Rows from block 10 of the encoder, named by matrix and row number. Rows with one number belong to one neuron. Each number is 500 + 40 x the weight over its row's rms, rounded and kept within 0 to 999. All counts start at 0. Numbers have three digits each. After the name is the row's rms in percent of the matrix's.
# fc1: MLP up (encoder.blocks.10.mlp.fc1.weight, 1024x256), inputs 128-255
# fc2: MLP down (encoder.blocks.10.mlp.fc2.weight, 256x1024, transposed), outputs 128-255
fc1.253 064:498446485447536461541465494554450427505475510510557462537576400484465507523703495452464518512502503494515500489524485547547537494523481499438518507514499534506567525475488515537383593510488529465530466492499483516543434490404519496552530481533509436472519513477558543425474536451521465551524479488543521484548504512521556474487419533601492508505504512503508454485516453502530443493497
fc2.253 067:559475537489524514486531533578595564450462564631575461460464489477525536540466463543461509516492513452523529499510501513556507560418466488450508490535560457510524503522526528508436529462467374485472442494498540570494598500553491533557522515548503539463508522535503479481498452422471452513482537498474548498588431492513492569534544484467541484501521508483466508417507466479477565552459
fc1.254 065:461519514463464498476503505507408503532481522552528452438530537423551501460545517484525452526515492566546471442470462492438513489468520500509498452479548490467414432424474520495531404449554442502524429549485476528469470522526542460453492493496517397512452509547461487498498493448511467550475452528498488497467507456541539439568512468457513522530550486508442469533553512477524506530503
fc2.254 075:525451495530458548458480501486550539471509440428476519478513471521510429541482502495464523449564494475469470518515482468507483452548509466467492470497515519495495572402506466519497346514483437515513498477401474523449552481441512481464520482455476485495475527494498505460481484467529423557478468552495520510556486481503472502469540517522515492486546464523489525479508486479497456474518
fc1.255 110:480461537491511505502548558459536455535526487472516475563495477430563486545496465472504540481526573467488540443527539486437421510423498512540504508481454512527510473465458502474552469521552464542498510492563517455457515466511550535482507485553549504477547495529461476523482486358397510499508485487492520495511540546490571529452471516511451552483477511501528473436514491445440466525457
fc2.255 166:432506559488531440449485523514451422492500492556470454474454502522545345524423489479512464502483494509508506494529472507497490500515515437467501489388465526470497567444503558536546459500541591533477520442466521488483460508434502474473559473536528463476478432466474503491517488572505517512503475503506492454474474492522486506438496504483545478468543470539502502417490467471494468556495
fc1.256 122:589477447535522514448448505540430604500547477457446437514549549549495464436544445503540512518506533486470529419453493474481511479543456453546453492508460513497498619498563500526469533492527398461464459528547512540529449509561418478538490520522533497532552499524484478555494512458558487482452502504466520482464498470493539517491476501496486498533519483577551534525510527491542514491564
fc2.256 085:549518476465554484456467551546478538490498504526520536513534553470431463471514526500529444492472542510475527475503522593506497507534482460544558524470417499478531473480462533534395426454462449489528508483513537435509501459494529463507574461488525569473524498462546486518492544420485551505493416513587478506539501472496495496502441492475488531519562569463383500476502418479455565446444
fc1.258 110:612477565464582481487485541473569541451510502481501567491495444455444478482528593478563519500432569572526460486480428513481502495507478514473499445499460503448480494521515502497461551488523458462517499518491528549457534472485563511465448434499513472485437459485443555544502508377527460530529453506572597502521481496560424477474411533542469467470548493493541555483520498598546513489550
fc2.258 134:503474489483439539468521493508385515489454513524497515520529541573478531537496499435464465453553490462557539467481509525463470495472444528420561452547430489423569572506532541474544503495447504537527580516479509467488502559482534462428547569506471521495522540519425461511538498493481481451512458456504509572519448442551481486493508476559446567470494462557566431515525467430495536464497
fc1.259 107:505460502493442437528502551571514429429495500497480531524493480506509466462491538494482596465532538533475503473568502554473541568462526544444500515607475541467487471570494493522457458593508463569537527510502497470521460493556486498507518584527463438509489502536540483508519458451444496426476512560449470400447518478482540458506533485513515464540496528457407471487504493444476510542501
fc2.259 085:551586505599481446509501542562538561511540498556485486401501513501582492440529547495521493467515455501604493540431460580493563493444489501449457491521470476502503520465478498524540551526502456534472520514554470528521551441528509523528428480536467480492491497507545495529477452480461493513516465391539522536495477442491473488441551453514483484450482531510539466540540409515491462460512
fc1.260 022:430564517479510481449487477487552561553497514385514452560483540485517436496434459456519549496465434484535418508449545543493561515467516531483540576469518493480522498493506470487530485449502528542542459422482505472462519506557555549466476447475617451472496498552569497513501434448545515522527506486511462546427486506551511527462529450539464496467489520488584528485420539516509461450524
fc2.260 104:477503488449469503545536471439390468479498398525493496591458498493495592496513493519473453543535458394528432457474480517476491505448525529534506491434518472533482499536475496477460474472519487514522495466559525414529473519571538449503428517505535585578474496546439478538492490521529512524467555501519496523508556511460536546493443516504480465468503491522477491493545509503462500538462
fc1.261 084:504470458569566488481482519501480492501537530561519512542476522512505395508509497465482424464531511509450572508488517555506507512447511480482496526496504495549556521551449509544460502524541559479543511504473485498509484490517413485471495550507526572502504481487527483502513548540472489511467516481511518487499497509503528444512445492548564525511511488504501500490550484464467472517613
fc2.261 084:597550531566507458465503448510469494497486540490531441573534491509471545485486541536509456560513463488541521516452531520456480461557494466501549499424478527488484540490491474470532487538427565467435523518517490476544469494465555497511475516531467451466482550456504550469479523572487571550492542536541542477431518504377525505473483446440504462516485563500397504510507535473516519537523
fc1.262 019:493514432518492569505501525445469513470493502506432549396473469489574438594492451497471423455496625519519457462528536533570479484535537507526492496474500525526511474517456485482520451498524514521531437508522440552496510498498546501458430563506493468505462469555531540554554522522554455537566478504467459512444514498465509446521532468462511483526465564506477460522510490538550506572492
fc2.262 143:481501539517505434530483482526519516405507521563477491417498507508542623521596469494495491540495509539512465448469545504507490485514499518473690482529496509476483422523447530492514452491488500482515530438523517498518451509570496480527538539530505574559540507532483494490508482543483469483470398506456550541536558545481498459511424520491459529516539469499516471544515487508506491538522
fc1.263 051:479549550448515541541573503504517493506543466526507455455502541539527480472493525558518529511448535500517519501512477474498487445524481543519504464494553475579473520524455544423456555553579441474484441550516534478408492471506509594492439540474512481408447494444494451482480436480551492533471565493465570550424457510505444533418519543511517477456504535558454504561430464439500529539497
fc2.263 076:515446464558442550511501435491431518566525529510424486502499531514409522516441523518456519519523484471563541487553513536507515535576500466515464469481516450482531530476513439484525551476453418406532553492466451449442544536423479488531484541435491483508512475534512532507525518431515503525457525492448469483466458581598513479580534502545436467469508497469569452532491509461510510495534
fc1.264 125:468454497464497514527510437585501536515542468541474508444490444475570510490588507455522476478534572467481546459614488436526451572453445481427443464494555531519479553503512430490511480471531482508405612483535500483560546456519510483558482572463524514510457486440494519515458461477531446488476439491504464512501520527540501482472510485429529444537505464538434498511467530553472508513582
fc2.264 126:541507540483535394534483483441511524461497515489495508511625450500441492550445506536476555463402507457453516512472495514483494466436520495495488595527457520447515557576591492513560549519513512484509528550459494496460470529420519518562482514522518573486563558410493523535482463520446405378537460437477504560501444477483508467509524465522459591581500458475459498491493472456481502521490
fc1.265 017:469527602528493470543450533488454578475494483471517514563501446434543467467558505505582504497470488502512428502458485539499524460502509499500473447399547536489449544577490549530502548500485489536474501534516450454500441564422495499456485462457571486499440539522563557494490430517489498479492503554413441495490542504521496595431479529464498508428521540501490598462453515480498507480482
fc2.265 035:556529464509485414481525514487438549542503487513418435556564465498547511591494527437485504492558449487502467525421539507493561523457578455500533488531514482546548564507478477542461549517523445537538478458569560497448499491261528486468504517528479470545496464572477547458529508449531504478510462503554505529500558477534512449517511499512486512510510561431549500433431488520468556470522
fc1.266 096:507541511547442465502508589497525512528450499481486521534504479514494329495498438503443496514491447549537489443526467455494516547503485511457516477454476524504514493507485510527415464472587602474506544482475513486515535539584465510499482532531473548523461496460492549596539479347491500493540498473546500424459520475490498480484530510491538480467510507529461560543518515378476478498528
fc2.266 101:522464503472526557549490525453638396471513446475529497509482519500474292470388506528495528548532453502468547488487451534492514485517481491479504511459438513508406335487460507535566460512523587520505549508453469481471567508416529496499511473476517537508514490512470522438482484444546478457484447479541483487510559467488524573481421538474520472508479531496511473497508529516507458502461
fc1.267 145:549534482547476519540495574440438538478424463422507468482474562490403482490518470467502511456490489517459530455555491494422506507437440504507484479578511468486473519456490474476549505498525351467530525519504533529532541534539403476484531469485489606561524495508499514519500509447524561495475457493511473533485509532514518553511513511492478535470501469462540483539512506538530519492577
fc2.267 081:664483525493457511548502531479475450475481530437500511569567519519527603520564494457516460460506518469527488520490472451550501468496499515502512478541550481480505638553502515489557508504485516495518523499498529506510553546427490436647456523524483554477417487534506488482520479548501538527519458464501470522540516556520459554495445440513453481468450575526537531527515444478517555494535
fc1.268 095:476542508555483441508525410489452437506470440438474517406496565528415436530482449495578548487573428525558463453578488469485493469557531511488569487528505492535508565504480513486533498504521633482495517446571432494481551477476533564482507543451467449516402468513521510548455488414580517565463544478506546560517510468493438471463500511494535423527526490540511482545478511555499490477496
fc2.268 078:508554465480464454484482488380359512465487520423547526535591493517510548518616463495554480508539525482481557476516530524560523495466506508416487539499528550383553553461505444520489478537486503543505506530476560431494470468420572497420478515444490544458497446488400430555472530430468512518465547506503529542532503489509438486481522510455565532506517471529474457476538468513515574513476
fc1.269 055:577507480458542478440521536526564460518452506483470492478478539511440421451530440550507449476488439509516526540578493476539489499496465518586483516456652501523464488547557489520465440430488535496536536456532507540543506481488485490466487385471531497460568519506492544412456482436505474469442522531524456562458564579561518491498509366483473512530588526525564431559508531472521489544474
fc2.269 084:541500493597497476486502466517515444535491489522520553522469498498494511555446546506507481446544570515383485549440539548464566393534516524503514518445439512510488486514508530493489531489507592470495548526480458477471508475426476480473494520520545452508531505527506434466498498530555461499574392491576463520533463474504505484516532549559468447524494513446477484542550515530447515587484
fc1.270 020:549494541433465426528433486561519569489477448443504514472544541497541441489477492471456562475514525566502492493456528449444534486490448550587590465509458482515517506496435531440558472511502525421490562443513438491394517506475518419441553458484427548465439525519530440525552498449452381440480515564504535516536456553440569469510542524496535474512499539531472518562470461536546465476551
fc2.270 041:504517456518516495488433487504391476462483479544504419497528499480521502531542559521469468516482458509516553524490502439474494549480493528541538502553546510498485464489430492535472500459513498533554543471576526489534588514584528430581546556512543382529484449531555500562496497462472529477461484562427482524477490539498497509494578365551482481520496473523520516539526546556484528510457
fc1.271 094:497580527547523486455530503524433525463457508488472423526448567482582309506443482468514563517480503561472497610502527515476494467454550555472477537487472518527558470583483504468499480527488486552499546565478540554519517491473495436516567504575507614508538492505530508456505471384546509533500522566476426498512506499533455496558516461536508453442518497496484504546502498570529488471495
fc2.271 061:481568497532536497544488491478455481470532494527486492527455491505543703446546529442466542449479519488479496495508507539464497447510440474542426508455409435588462544568553465584557476509505429516501503544547527502487460507455474478539479500485475558440411504470464464484517497438467521520490480445532494550539510568491551479497564466568466469527553505480495468504492482517449491476522
fc1.272 092:532408483445513485471487606517472479511541487502441464426472471554479457531534461528596447555534494464582465508529526490467512470532541520551538528539574577485489511518542476507471539508504591466468510496507524465520461544507455471479496477546460466479512549469435497518496448519575504499494484545553542524533482492451495470501561564483485489503471508540544505543508477550484563483504
fc2.272 084:485499542452498493520540472500472457447490564543554586499499510540580500472495450535510457524518498436468529486457465585544495563417539498535582492517575574548533571454477463507476565506543520507527508451468524460423513457505535531419492497578516510523500497525517508534489437472489507546510505479401529528533471472550524465530490538527549431446500559495515496475482446554484546481431
fc1.273 052:520553527534585562510492470514546507458564446487518498513476531544503390502553509457454499506466444502512452501472493483517525506531498498481599492523472495481520476465524516457538525559481464496496581482452540587445507479447525462546521484536508492483462454493490517487500486546544549583460479538520541476485508483528488563529561501474469537483488497520520529518502507635448416510481
fc2.273 022:586553511473569441458466480453534439490509492504497425483482496499514489503509435476513451491506464508528531542484498474514508508538463539511559479541471482504525394544485519444581467493498517486480512462526504544461499461509478510546487507523497543524428486529520423553493466457474509523460518539531474553536558537503469485502532465479495445493514487495506535599494472485498503480503
fc1.274 111:495529498486502466519489485532440539558508471585522479459532480526475432587497541446474528509513465509456470494530570488522525461458496562414456502430477450495542520504558437495503492480591480460500575565474534448439471554512456553559507502495527510548483521498514500434543515464490514512493500520499577529532501450451501433501505429490480498481541573564539554476481504571509566522540
fc2.274 059:509515503503500523494547546513474494511520505555523518410519501484502527488395475475578499476519518506515462456446468521468497533502514487483518527534465547526514462513560453476441384547471513457509488448455495562553484497525431563448551482517537504577557497446465520544541455447515533502500465458540473540537507458510520521563514501492458524387532484429448385507491535529568470523505
fc1.275 026:527496483541498547494485423573456446470539459553500549459490439380447473481496485457458505452540533525560530536511473487491541505448457480577511535520498452481519477371556531541547535427499499542504439487561447490469476603488507437529524390562536531457476514509544563459511541493521475490487515495514523496600526457481532514457461460482579553506498421530507500501492498510488493495465
fc2.275 108:536470523512455496432503459554579454515511440484402495551513535487495655504552510485517438477506537435500556555489472462490500488507473517479415512608539497505518460499497504530445506484512386540521567553509542597453506539493529529489523536540446454503437485453528487567506484559544495485486468571537536469555520541495524499524456424490465505489514516481499534496500472493467511501485
fc1.276 234:448509514514458511459578425474470469427519523523475467513449473520506363477611472495531491426510520472543579480494521522433425496511510478497495527502605470494509509497528542494501484471420375554505467537507442454564460525500521449478517380438486525516427515506483529487534548532496448530507481536546361491517543475464572425507542511554502500504562468476494464494478486521529542482412
fc2.276 158:463494513545468492503515477502511506498499601449508486489506475542483406519564476459540525419469529554489564496518473500545542474449497504491500578465494544555517504484487462431530476511437456428478515473567472457509490488551543460484553494496477414518479501526512477431455474424470528523521523479546525498476496522479464449455467519489537454552501475522506555476560419543487500503568
fc1.277 066:539521496463445533473496523546550441523458455474493459575477478454589469526527524449472500458504498521495591479439402512512545489501483472522559508404426458462524527509513503509533505534464479363562482500512434467481528508503501581443563546482519495516476534451455506495494504539528447469511463529420545579513469601513432458551529598485514544558561570487432544461504580484512506461486
fc2.277 263:551522524520508447559509549503443411563508541502482531429458533501516248473460507496495540506464518507512452460526489521501513528471521500422500498546554560514488469468503517480519463479490467540471472526453492653450475499467497534525519513486481524516563469491549486566502465464466469466449477541459499481423465497492511488500475487491494492533549465556512497490475537471516465489566
fc1.278 099:482500481549491549498537474434609510486469488455586499412551480498539441480515507473530448509520555487477661542498519432492502471504468515473549499491483518525493463525514540462607473482585474530499525429509501476476510503537590513511506490483510437503549558542435445568481526478500524510498507521551461449578538498432517488469522492453468449505461496499491492434497545501508524470396
fc2.278 092:535482463527453486497480549512453469501442482402469465470523480520545519517498464455502463433523486507504484483561469431513567502462530509445478479438507513550537611414528459481520446424489544559529493502486547510502456519537479510459456503529450585541535502468514563426497461477543505540504568499504427508533529493468495469524515474498484541492516503452423467511550456510486416464511
fc1.279 063:492514550595504507505469531531514496426499520512538353587514501517477472503530441500537495519523565476561531447507475491470485538442491530479507525484508518538473488459516481531512532534387460467503477470463514541548576460497535570524491543515480458492557520501487515494488540430492564570511464533515447518480541488563506505486486489473453505528450402519544459493510499518500501546514
fc2.279 110:522471546495510498525469590517487492415492544486451479513484476498516311494468545467554528530507566530447501411503524486511474445470505493471486500477414507560502564473451494515466386480539574490523426503453429433485459511625474503469501451510486577449525534509464466544490498475551524474503471505497501513490545460540484505486545542497485512533517469478472487429457529567507467514531
fc1.280 135:516469458606476536505469500467575502510515428502500471488502518485484326531425473522529611536502530510513549518514506520476501520517476502497461469509539501515522449445470509465401489501475515580480502472524489531467378502466485518514554492511507360518487531398492491531494466437506444517442449575536450517513524483517504465481474499528478502475491577459508506472493520516517502511474
fc2.280 086:527425490498523366483511501502445528482515444425505524435515522495506614528488503468440445476533435522504632507540434468452464528534480534494477513471489521504509528497445528501458476443565508465420542446520486529597418443475559533482496482496461491473514530511566487474466509491580515587473519437432471550467502487494513503465509508456486512440533463502539484523465551547499468460539
fc1.281 061:511479459503495499501455489514499479547508469491540477494549470502536276461539547524576493504491491433525557524486508521511536505528475533500573527539572492515478509540545507521613530496472335490501426545474539509472521520510507417549569553474503640534500480524500576484548492478498554455463512509511530561480537547460495403477517491492514531502494559468496518520591498510481476512509
fc2.281 065:590544544547505543481488482549384525528502404574528488484507495513514540453502499492533546561413587459426411464485468468551524476495483507506532523532562433477491475496554519518505631499479539514513550504493432576487456515534500520579548540457554491472470502480539454485515505470502469517484496540494477434502486459505554472546527495507523511513449497488443471510497528548500454497562
fc1.282 035:512503483503529428502544512461489528421561495492525486550515560499573471521573487507533441491491447517483490541469470489472531528511470541441486450483560532519528549486573515519463472503495452486560521454504555553519424577537506495520469511428479480517481577483487448496512495509499484473523512534539488448571553542438471435586496564464482523536468572443505481508451532553507533528468
fc2.282 033:455481504555516496484490528509624538511499470564445600469530511444459486519486522487533520522476387534498568458524471396458489487508502506478408519423502493477517489483527503537526363453444408541455433535538498568500529459478422524452475489531432530407531522479517520428443531432420493449485423462476569519500493495510511518539556517546528541498532519555471518460528514534474481446487
fc1.283 146:451541489567557483471508484445551431524605463530497470404472465495490417597473510518488531482502480521465486550505428547547484489491486531438506539503497498492580476448499547527496491518537553557534508495532504501547532465519483551527496430512463465490472511511524476550473511456511521562512516448497525555452486479523471575479506505534575478512430496573489534516528454510550501446519
fc2.283 131:523529494471503416537486517525414520465461492467558473483514529509447596526460515511523430477524447513440571508478469504422517470494503470511460468528444422509491437528523517501432620514492524530503524477485520555545496516407534517452477540539509495506422533458468553472503534521514534478521508547496504501433449506537447514525572499513476528518567597503478500493452496485530548485468
fc1.284 006:512488549551513536523485520450487531519497528508470589477575457458539451546522497445518432495444515497494520441456457449513549536534479500613521523547519427564563445454507479450550463524536535525506429400456549543484492555460563468495486426497485431509581530479539440438432492491443502427561465527534465495549497477502489469484519499509580508582479467584523504464460547532476504436524
fc2.284 007:441522479509525450520475500479512524575458514573397512509431525508493516425408518499481477500443536467496476517554535463471506524478571501559527493430524546501512550451575523540540422494521443461464519555556435474507522503571564515480567456496470554472547556500505485499440521512475502502539479581511502544563490516497537543451531504515555477454499510502444462477492457563531441470468
fc1.285 044:508501498503502559538522476419522454529455511535500463445466431504537483503540523490463429479495550445500458441537501495430540477456471423526475483494562535416494451493483534453484513485460458511510481420542525493477521466478461487469490426573527472459468512515634525516525493507515520475489486533479516421526540436470519516507470448450498564476512420490541460485493450536537518427503
fc2.285 064:466442486482514564542533607451435449489459455490533478473452475536477485529494450550498472488444464518548448518530514550422471576485444438526466470521526525491470492523545423499498575499477488461434535517555509505503482484477475443500490471456540494494515524536581455563472485522517552505498496510517513523476513487521453500443559551474504427560491569530479535417499454538542597494499
fc1.286 105:470488484504513459417497467516554483543492465467460319440534528460471510501683508539518523560490438544486477494478483472449511486500462491494433495596538537528483476527487513518376521461495561504495509456490477529563531526450661537534527460488525463488471525519476537490497532335516520492484522504397442510491488492484474486491506505472465498449498546494508466515502493540524493567500
fc2.286 074:496496505478503489466513505513547539505451511447482500559499461493539670510579479525526513525515567535460506549469438419482490522550453524501471538471533481444510436539462443510464344510478489523496478522472482544522472461489458556497498507504537512468516451486431528478430507455510470491430471495443503495543541530508513505494508513502480498501481378524544506425526559555514530511449
fc1.287 170:466553528564429512518449470475490460519465522522460458526436493550480453478523506511524547481488492448503508511534467426443491534546512497529591465560493494482514552489519511457492535534487417522497423476517507487498507509482482482476478565499524502482468532484564581472484475514580506473414474494502309472510516512527441406518487509445472436520486471511508479525523502514468511536500
fc2.287 128:536548496426486489428449542500549522487487515481423538496504489535460479493422481539463447553435489477469486490498528507458530561374539507447457502472508536543540471474467459501454464491544496452492458483584479476470482502476484470561474485576537451505425506505452500510538460434550473506493489479478470449491490495515463436459507449477487490577475576513451500495489434400550432505482
fc1.288 062:497497497515527561472459504510497511491454557451485449484476538483546472530519475469474410462485473476460503508495475475492485474512473490548543504556517511471483467448442429428550479488426480464460551486478529440505546529544494483495503538485554506460424478553502505473447559509563519542495441523513473497499445498520528493455564505493369501535516489466515537500503545443485494491520
fc2.288 074:554487566577506472571505515499480442444470524602526507486478536462472531484423513486542575530426583546514496512481457537494515519527513466584504540551457520527478435495530513465540490516452519457474490532589526551502453508456527513447523479472503465484480486494537535505509528434538460597499466513504420505542472459503440523466444431463489491480473555483474503533522479605468497461509
fc1.289 033:515511485452477454553490458482588524494462494546406495568511479554553504499542402425437482473530488505464461505497440510405521519467510472486493473521541499550538542444539493561482511490537459525508518491501465451494492456480479518456429507554500520463531487468469565562483469458435488437489548536460471530465514587462509500549452489466534441465476528472463439450404508552505506470448
fc2.289 059:401480477516471512577481506537424535521449528511505546529483508432589496525472457478445558531520497481437481463466463497465486486464496599500514461533530486460524476577445507495448579496415490463452449500480484369504462461532516442445570484552536511515500527436507574452484502444492497521567497487525521464541538510426596443489439525487550448517567470494440441483439465470468431519546
fc1.290 186:566525457458528527513506483459453522513508460533487553516489521474507316530314539536471642447525472530511421430509446480490491493429537483496503499485468427498465460499530538517391523501483609530532491565499504534489533469517447465493492494463511558498509505511484439511478486452491531506471472498491515520554561512528526494501541502486521473546505504529520487532532433513501487451494
fc2.290 126:405508511472492500533503454488521450533482518509488520508487477527486532532459488478533541521441549471518527562506458488444524519432492496495549513508466497495502454489504467455465359533450510507526417515568533629492564494488481470431446532496530493490475495448436525524509585401434559454569530434542526529511431494507559515474493456511464546526530514431514505445512481562467430520518
fc1.291 101:510486496495548481500499525549473438485535482488479563669509496447487452489532573446514536497467463520523528576535534569522512540495562487532476507557350493470538361553465467445507552563489491477468505516398514487491549515528492519526510480506545450489501580502459492569478503506524482513493468475428418491475512442531501579459568498489441567516470472504452522565474507540540501542511
fc2.291 102:490383475454463485506495491469567587472498514502487492532506506474510453520516448479439460508485472415528527450515510494515523524445536487538504547480573479507545465528486452531527645458564415538528433527510451523444496452424519416495490472473532448486526525454530526429494439442440495509541520476477497504465486470475523501421505406502538528478516454586490507564502458549540429483448
fc1.292 032:534443494540480564494482463532512460510547443531487545494456573481482457466552407546429549487444562438564491577552522430524518552466496530502432464477515549570525511448537416445490516520500515559485395555475516554493439534472515543495477468546523504517490481524491479554544534544508462542462482514481502470582480449510583516464426470468464529547474484537520520461382490531502481554521
fc2.292 030:505573446556470531489542510521467492533467491431500575519452473414511527481444541586514454594487498456507514479469457449514499478443504556480411449438499557486417564538514468510484486535513535499461507478553549442511515506489464501413508471574500522518494479492465503537578502463474583496519503475492532569521524510512480422422523522473504476567514513456501543551508480391499571511471
fc1.293 030:478513508523467495461571530522585451455510526521441484496478576517533489513548542498544471524519474525545606518512530517487517539595499543489425521428501517528533471588542458463501510467483513511546474456513526523487457539565526491434436471473526500543515559561505496492461462520420492479487513531467451474477526518547519481496543402420427509502329500505482524429429487509543552471486
fc2.293 029:624562517484480500449470501582568559477412496489501508532488529575496504484493413530530469501547529475469473490461443498550535482526470521472497518467532487487523532551466457484545492415498485476466475485532500542528573560486506500465493525484502554548483438510558424513523533465488490504483493506457506565490473439535467451464446508459486494521507501484546493504447482525469519469485
fc1.294 086:530481419473447546506566525524511459503443553593522423485510521521537465499561495547504436485506540523481524473459472456572514444524474482493426477561561515519531575451498484473525519540473377529505538501438492491544490466494511505497553538456448340567466502470528490510510485557453524533456447489566517515547453454470551527525535440444495532521421476530529554440487509438527568498499
fc2.294 075:480510491524534531559515435495442464527527550478464423511451467548524500438479538472560480516589559492460444457444478482508487518384477533463489490478489475500539532466470443487480475478469439500455392599430573499455458440414475481480541503551508486510498530481558593501476555449444507417572487455562500549422525462477545491466451536503451452487420467496526471551455481477434504454466
fc1.295 086:418505488443467485512513522507493463503494514462518536509444513448491285479460494537496471582538529503524487483520503490533511472462492494508427510490462517475498533476508480501542589476516435575486570527470545551480491490477583481479510493472440575499515487468483507532461508499514410519507468456453386580509474455492443528506497485500472505539494506542544442498505484444477503445523
fc2.295 104:587516498432543490516533437475489526526449477460420415444493474530532575544606471522563493471570460520545534471500456507498511523487485514536490488477440487483523315487486510480516492452566428528519539474526536397499466480494513493479490508547517552484457497541554468525514479528571466473561469521458502522485595554502520500418490445531487519489483458473521481511454537432520484549513
fc1.296 036:458551511468475538483509540550510508486519461541417515432461470540450476501568507563520434484536495478508528486520475536617525504491502523508567489435496466550531505499529406489404459604440479532427551507610486523466555533469540529427488520565525504513525552538501513479556472496483463540447459465496513559544453511542452500553552527528526529505469471495532469447480488521495433548520
fc2.296 122:512555500527461574395539463465542472571477503517551446577491503497451575548554484487508482473507536490489508559468468514473521524525458498504527478559542502484508460516483483453527723470493477483504556503520538501497471531523524451461424510509466500527442476500511496568496477577498544554499511549488490478546464519460502479516483465469508493495486452572540518494560515478465546494475
fc1.297 021:457451526537531532537506539518529504475381488495466485461508534540502455552454477501523603509518438443464431517444476481494515446564528549443465515525523492504463432485430527487565483484475508557543533446559536480571485520461457435510506526456502501487530513478483548432510554552472489539471487562502532507454531542468463546530492531440470556511514460510512520454497457549516401530507
fc2.297 064:509479514461541533534465470489524419523520499413503501509442459517453461439455517511511513438481465512474434439503489498471465478475535509458558524541569484463437630483533486544510498474492485520465478447437465510519552466415472473511466471423503492419544500442478446414484553468540507479552475452497517499439436492491526536499450565467513476538535602520480499507486487588527481514466
fc1.298 072:486478555545487556472514447508505506491466488447534483433481501449562402435472476552494528528540502462433558512472488499481507548467507542512401539496483479548533485539496434522488491515456633432476489487594506507507509468504513458442549479435495508512528508487508532543484584455489489480474521461430498467467519504462482471521487464434494528501545513518478424445490489464518536520429
fc2.298 131:430469470556460560550453486488495456502496497516491539487491490539507265438515406412515489506466509442486496439538467530469461568517446522519561405494520526553565579519453463489625535463539470486505499511479477519542572533575500556570515497502571543498507508494492567572492538546432514483482458476498458480509505547525500499468499533458515509482471521481531541495457538512453414561470
fc1.299 092:555556484420454462406463539471487442498464454407527548460477420576508329501479531496490497423519517534484537489510540469452470469539517500495480489510444561513458592376487511507532468495521546475555513468530501503472522506523415481514485466557512543497501494465553556481476580509491566469505484469480541487465512441500491486515499557481553519490424460512503543539500479454503553467450
fc2.299 091:562478482463488489465478512448506471496560500517530485464510531474536502515438506569463532523442477424471461461542529541514517471523558493515513516425539529482537555508474495539421478538497490496487534476481483455472435455428457497513487477506573451478523530506556570446525501491500478532541545504579598445554530442491467508497465470569498458398525512533445521530473531432463455460496
fc1.300 064:499489462570416499508489405498492474459480507506449439499541402527522469544492501510448482507544506483573552473603498496543525515496457499522434457524484492521535489509515515477458497519560437602529540506453515507578446467481531576569486488444541519509501479533549520442594449482421510518471470474507481503526528461436505461492453491540434427546465445452519498497542460416508481519493
fc2.300 075:473504532536524492430491560444539406482552501539515504530498483494406512525448465527540513510455531549573529511530490467510452396512377488596525593458470493422458446535490492499499501487511531558459491523581504447469477495505485483521531525467524576492465597480486488505512468478544525484470484467491547533489473453471517484471552524429494516495520502522444501502538465554529461515514
fc1.301 079:444506542547500525492521504492557536491502527560532426530514534535508458494433503549545442491532553520510471532594533458511513559501524494563555465503521379487517480488531547525420519564523529484517477486497555472458484468480634478526456494546462538499473539544521547489458495441524526574463555492439371586501471523475505433516503477467534510490440485508483489484496455464477510453405
fc2.301 073:475487510556535495440514420494540453502507537515552528556544465533504495491454477480531589485523435548501463477468510519449469513487453533458509532561530572539508485519429524536473571547519533516482454516494460513529543464381515549546542531520499477414558514501505453460489553458447474555491519497509494529512490505462487442478531562461507476461549419475461562474416467593495431572465
fc1.302 080:560494447547573522489466480537474487520434451455518459515535452540466425475505528485512420475547480530462537491505465474485473495469531443488519524507445488503518445470504476528494537533516469511458531537497494477459453569527510506471474513454502461525431481442513468522551466399516488469498450532476508429529493484465433538588560550492396463537533537435580556519535525523471479354483
fc2.302 089:482534462466474477515484517439269480498479501529530476531486532459450384570525532528493514501496455573476533480532477473400500505462524524514518497523429461526503508467590541515538631505500586503564451535535488498495472476531489511503463470542520438457509501478471500508482554503440483494473520503519500469518471454494542525481544591488532457516507438520528491392536533541518437528503
fc1.303 027:420546438497413453452533483484435514537528541429429500467475548481512455462525490554465490455521545509517535451550468494458515503515495537428502491519545484598571462476567573496499484465515435525527477440518541523462470499574502478523525471484522483489490497500487547480534532503529422459564521474536449530476450512511528509566497509497462521589502515580507540568512567478467532491516
fc2.303 038:590532542456446435478457486539428536480489415525558496420497502517510591576492520492508475472471510414480458492496452523533506465491450546541564513487483487470507514561436444468535635436482500491481524476459542538465549459449533527462555495513545528460476411554485493464509517449493456543461531437442475492517440512504496501532477463543500435518486528521522471591491501506521492492503
fc1.304 052:537537498451563493543513504466508438515506539531515518517484496457514470497525426474508451518532517474494456516495529475551537417487586526512505477481507520616478481497531468561452502488512487511565538485506408599470544440540567421512490473571459415523503432513471521481497490476437411502472489543481446583431528496550439458484476490565499564567476471477526524458434486500517451497490
fc2.304 166:504463462476532498438482526418468502513482514563511503435549499522493276470389513527510509486492528455497536516472511467553494458437480511489420461533446491475518524502470496490528403509499557503529533486502524451521479490539483576542486449517490565506514517464503443449485503452492493493512448568537527479454524478482478516488516495513541513502464427516525465583506526544501490455477
fc1.305 142:443495495449422514539422542504470515525475508466570459490518451521507278532523539515484460419524558501520505444451523551499464538475526494523538515420405572502422520460542501462494580563526528513492470484512502545545485521487584479480530537530459553521485487508489476531480505443441465516504452547471507409461510540464529459516488561475500500496485491476528488489544493463490504481523
fc2.305 113:553462506528505496414569480536705490472538525509438466423522489476558369491392456513521475496529437523566518465506490571533482480470479482468456478523568458516502489522446509515555480492596526484505516500448488487521524501518452496513520492493458590505593482432507539431509459517455456444460438509527510470528569486469497472521516539538517527440397503545547560472521474504503553449498
fc1.306 033:474485479525479515493504523513388556496505503534545461521474535485436520442581530485483497494470575474537565481516483516488498483468515499510455447437483477519453507492527491533510517452513479499520509432497474511486504510482568564470548499480473469463484562508599477523554458341548480479484473512407452519520471481543537556458566494530518471442450476468531518480492449511502467524473
fc2.306 069:443543508585499520479516492591378402521513547508532495490480513518578519545610474488506456533520475599525538604474468509487504535537541498481488495535448442528479582496499524472486495506492557429491528504521516486473479515525527542603507505519493400529531460528501533543506494552491475507499449488443524493474471510459508528466475452508471541490542448471557518479472575441543503513541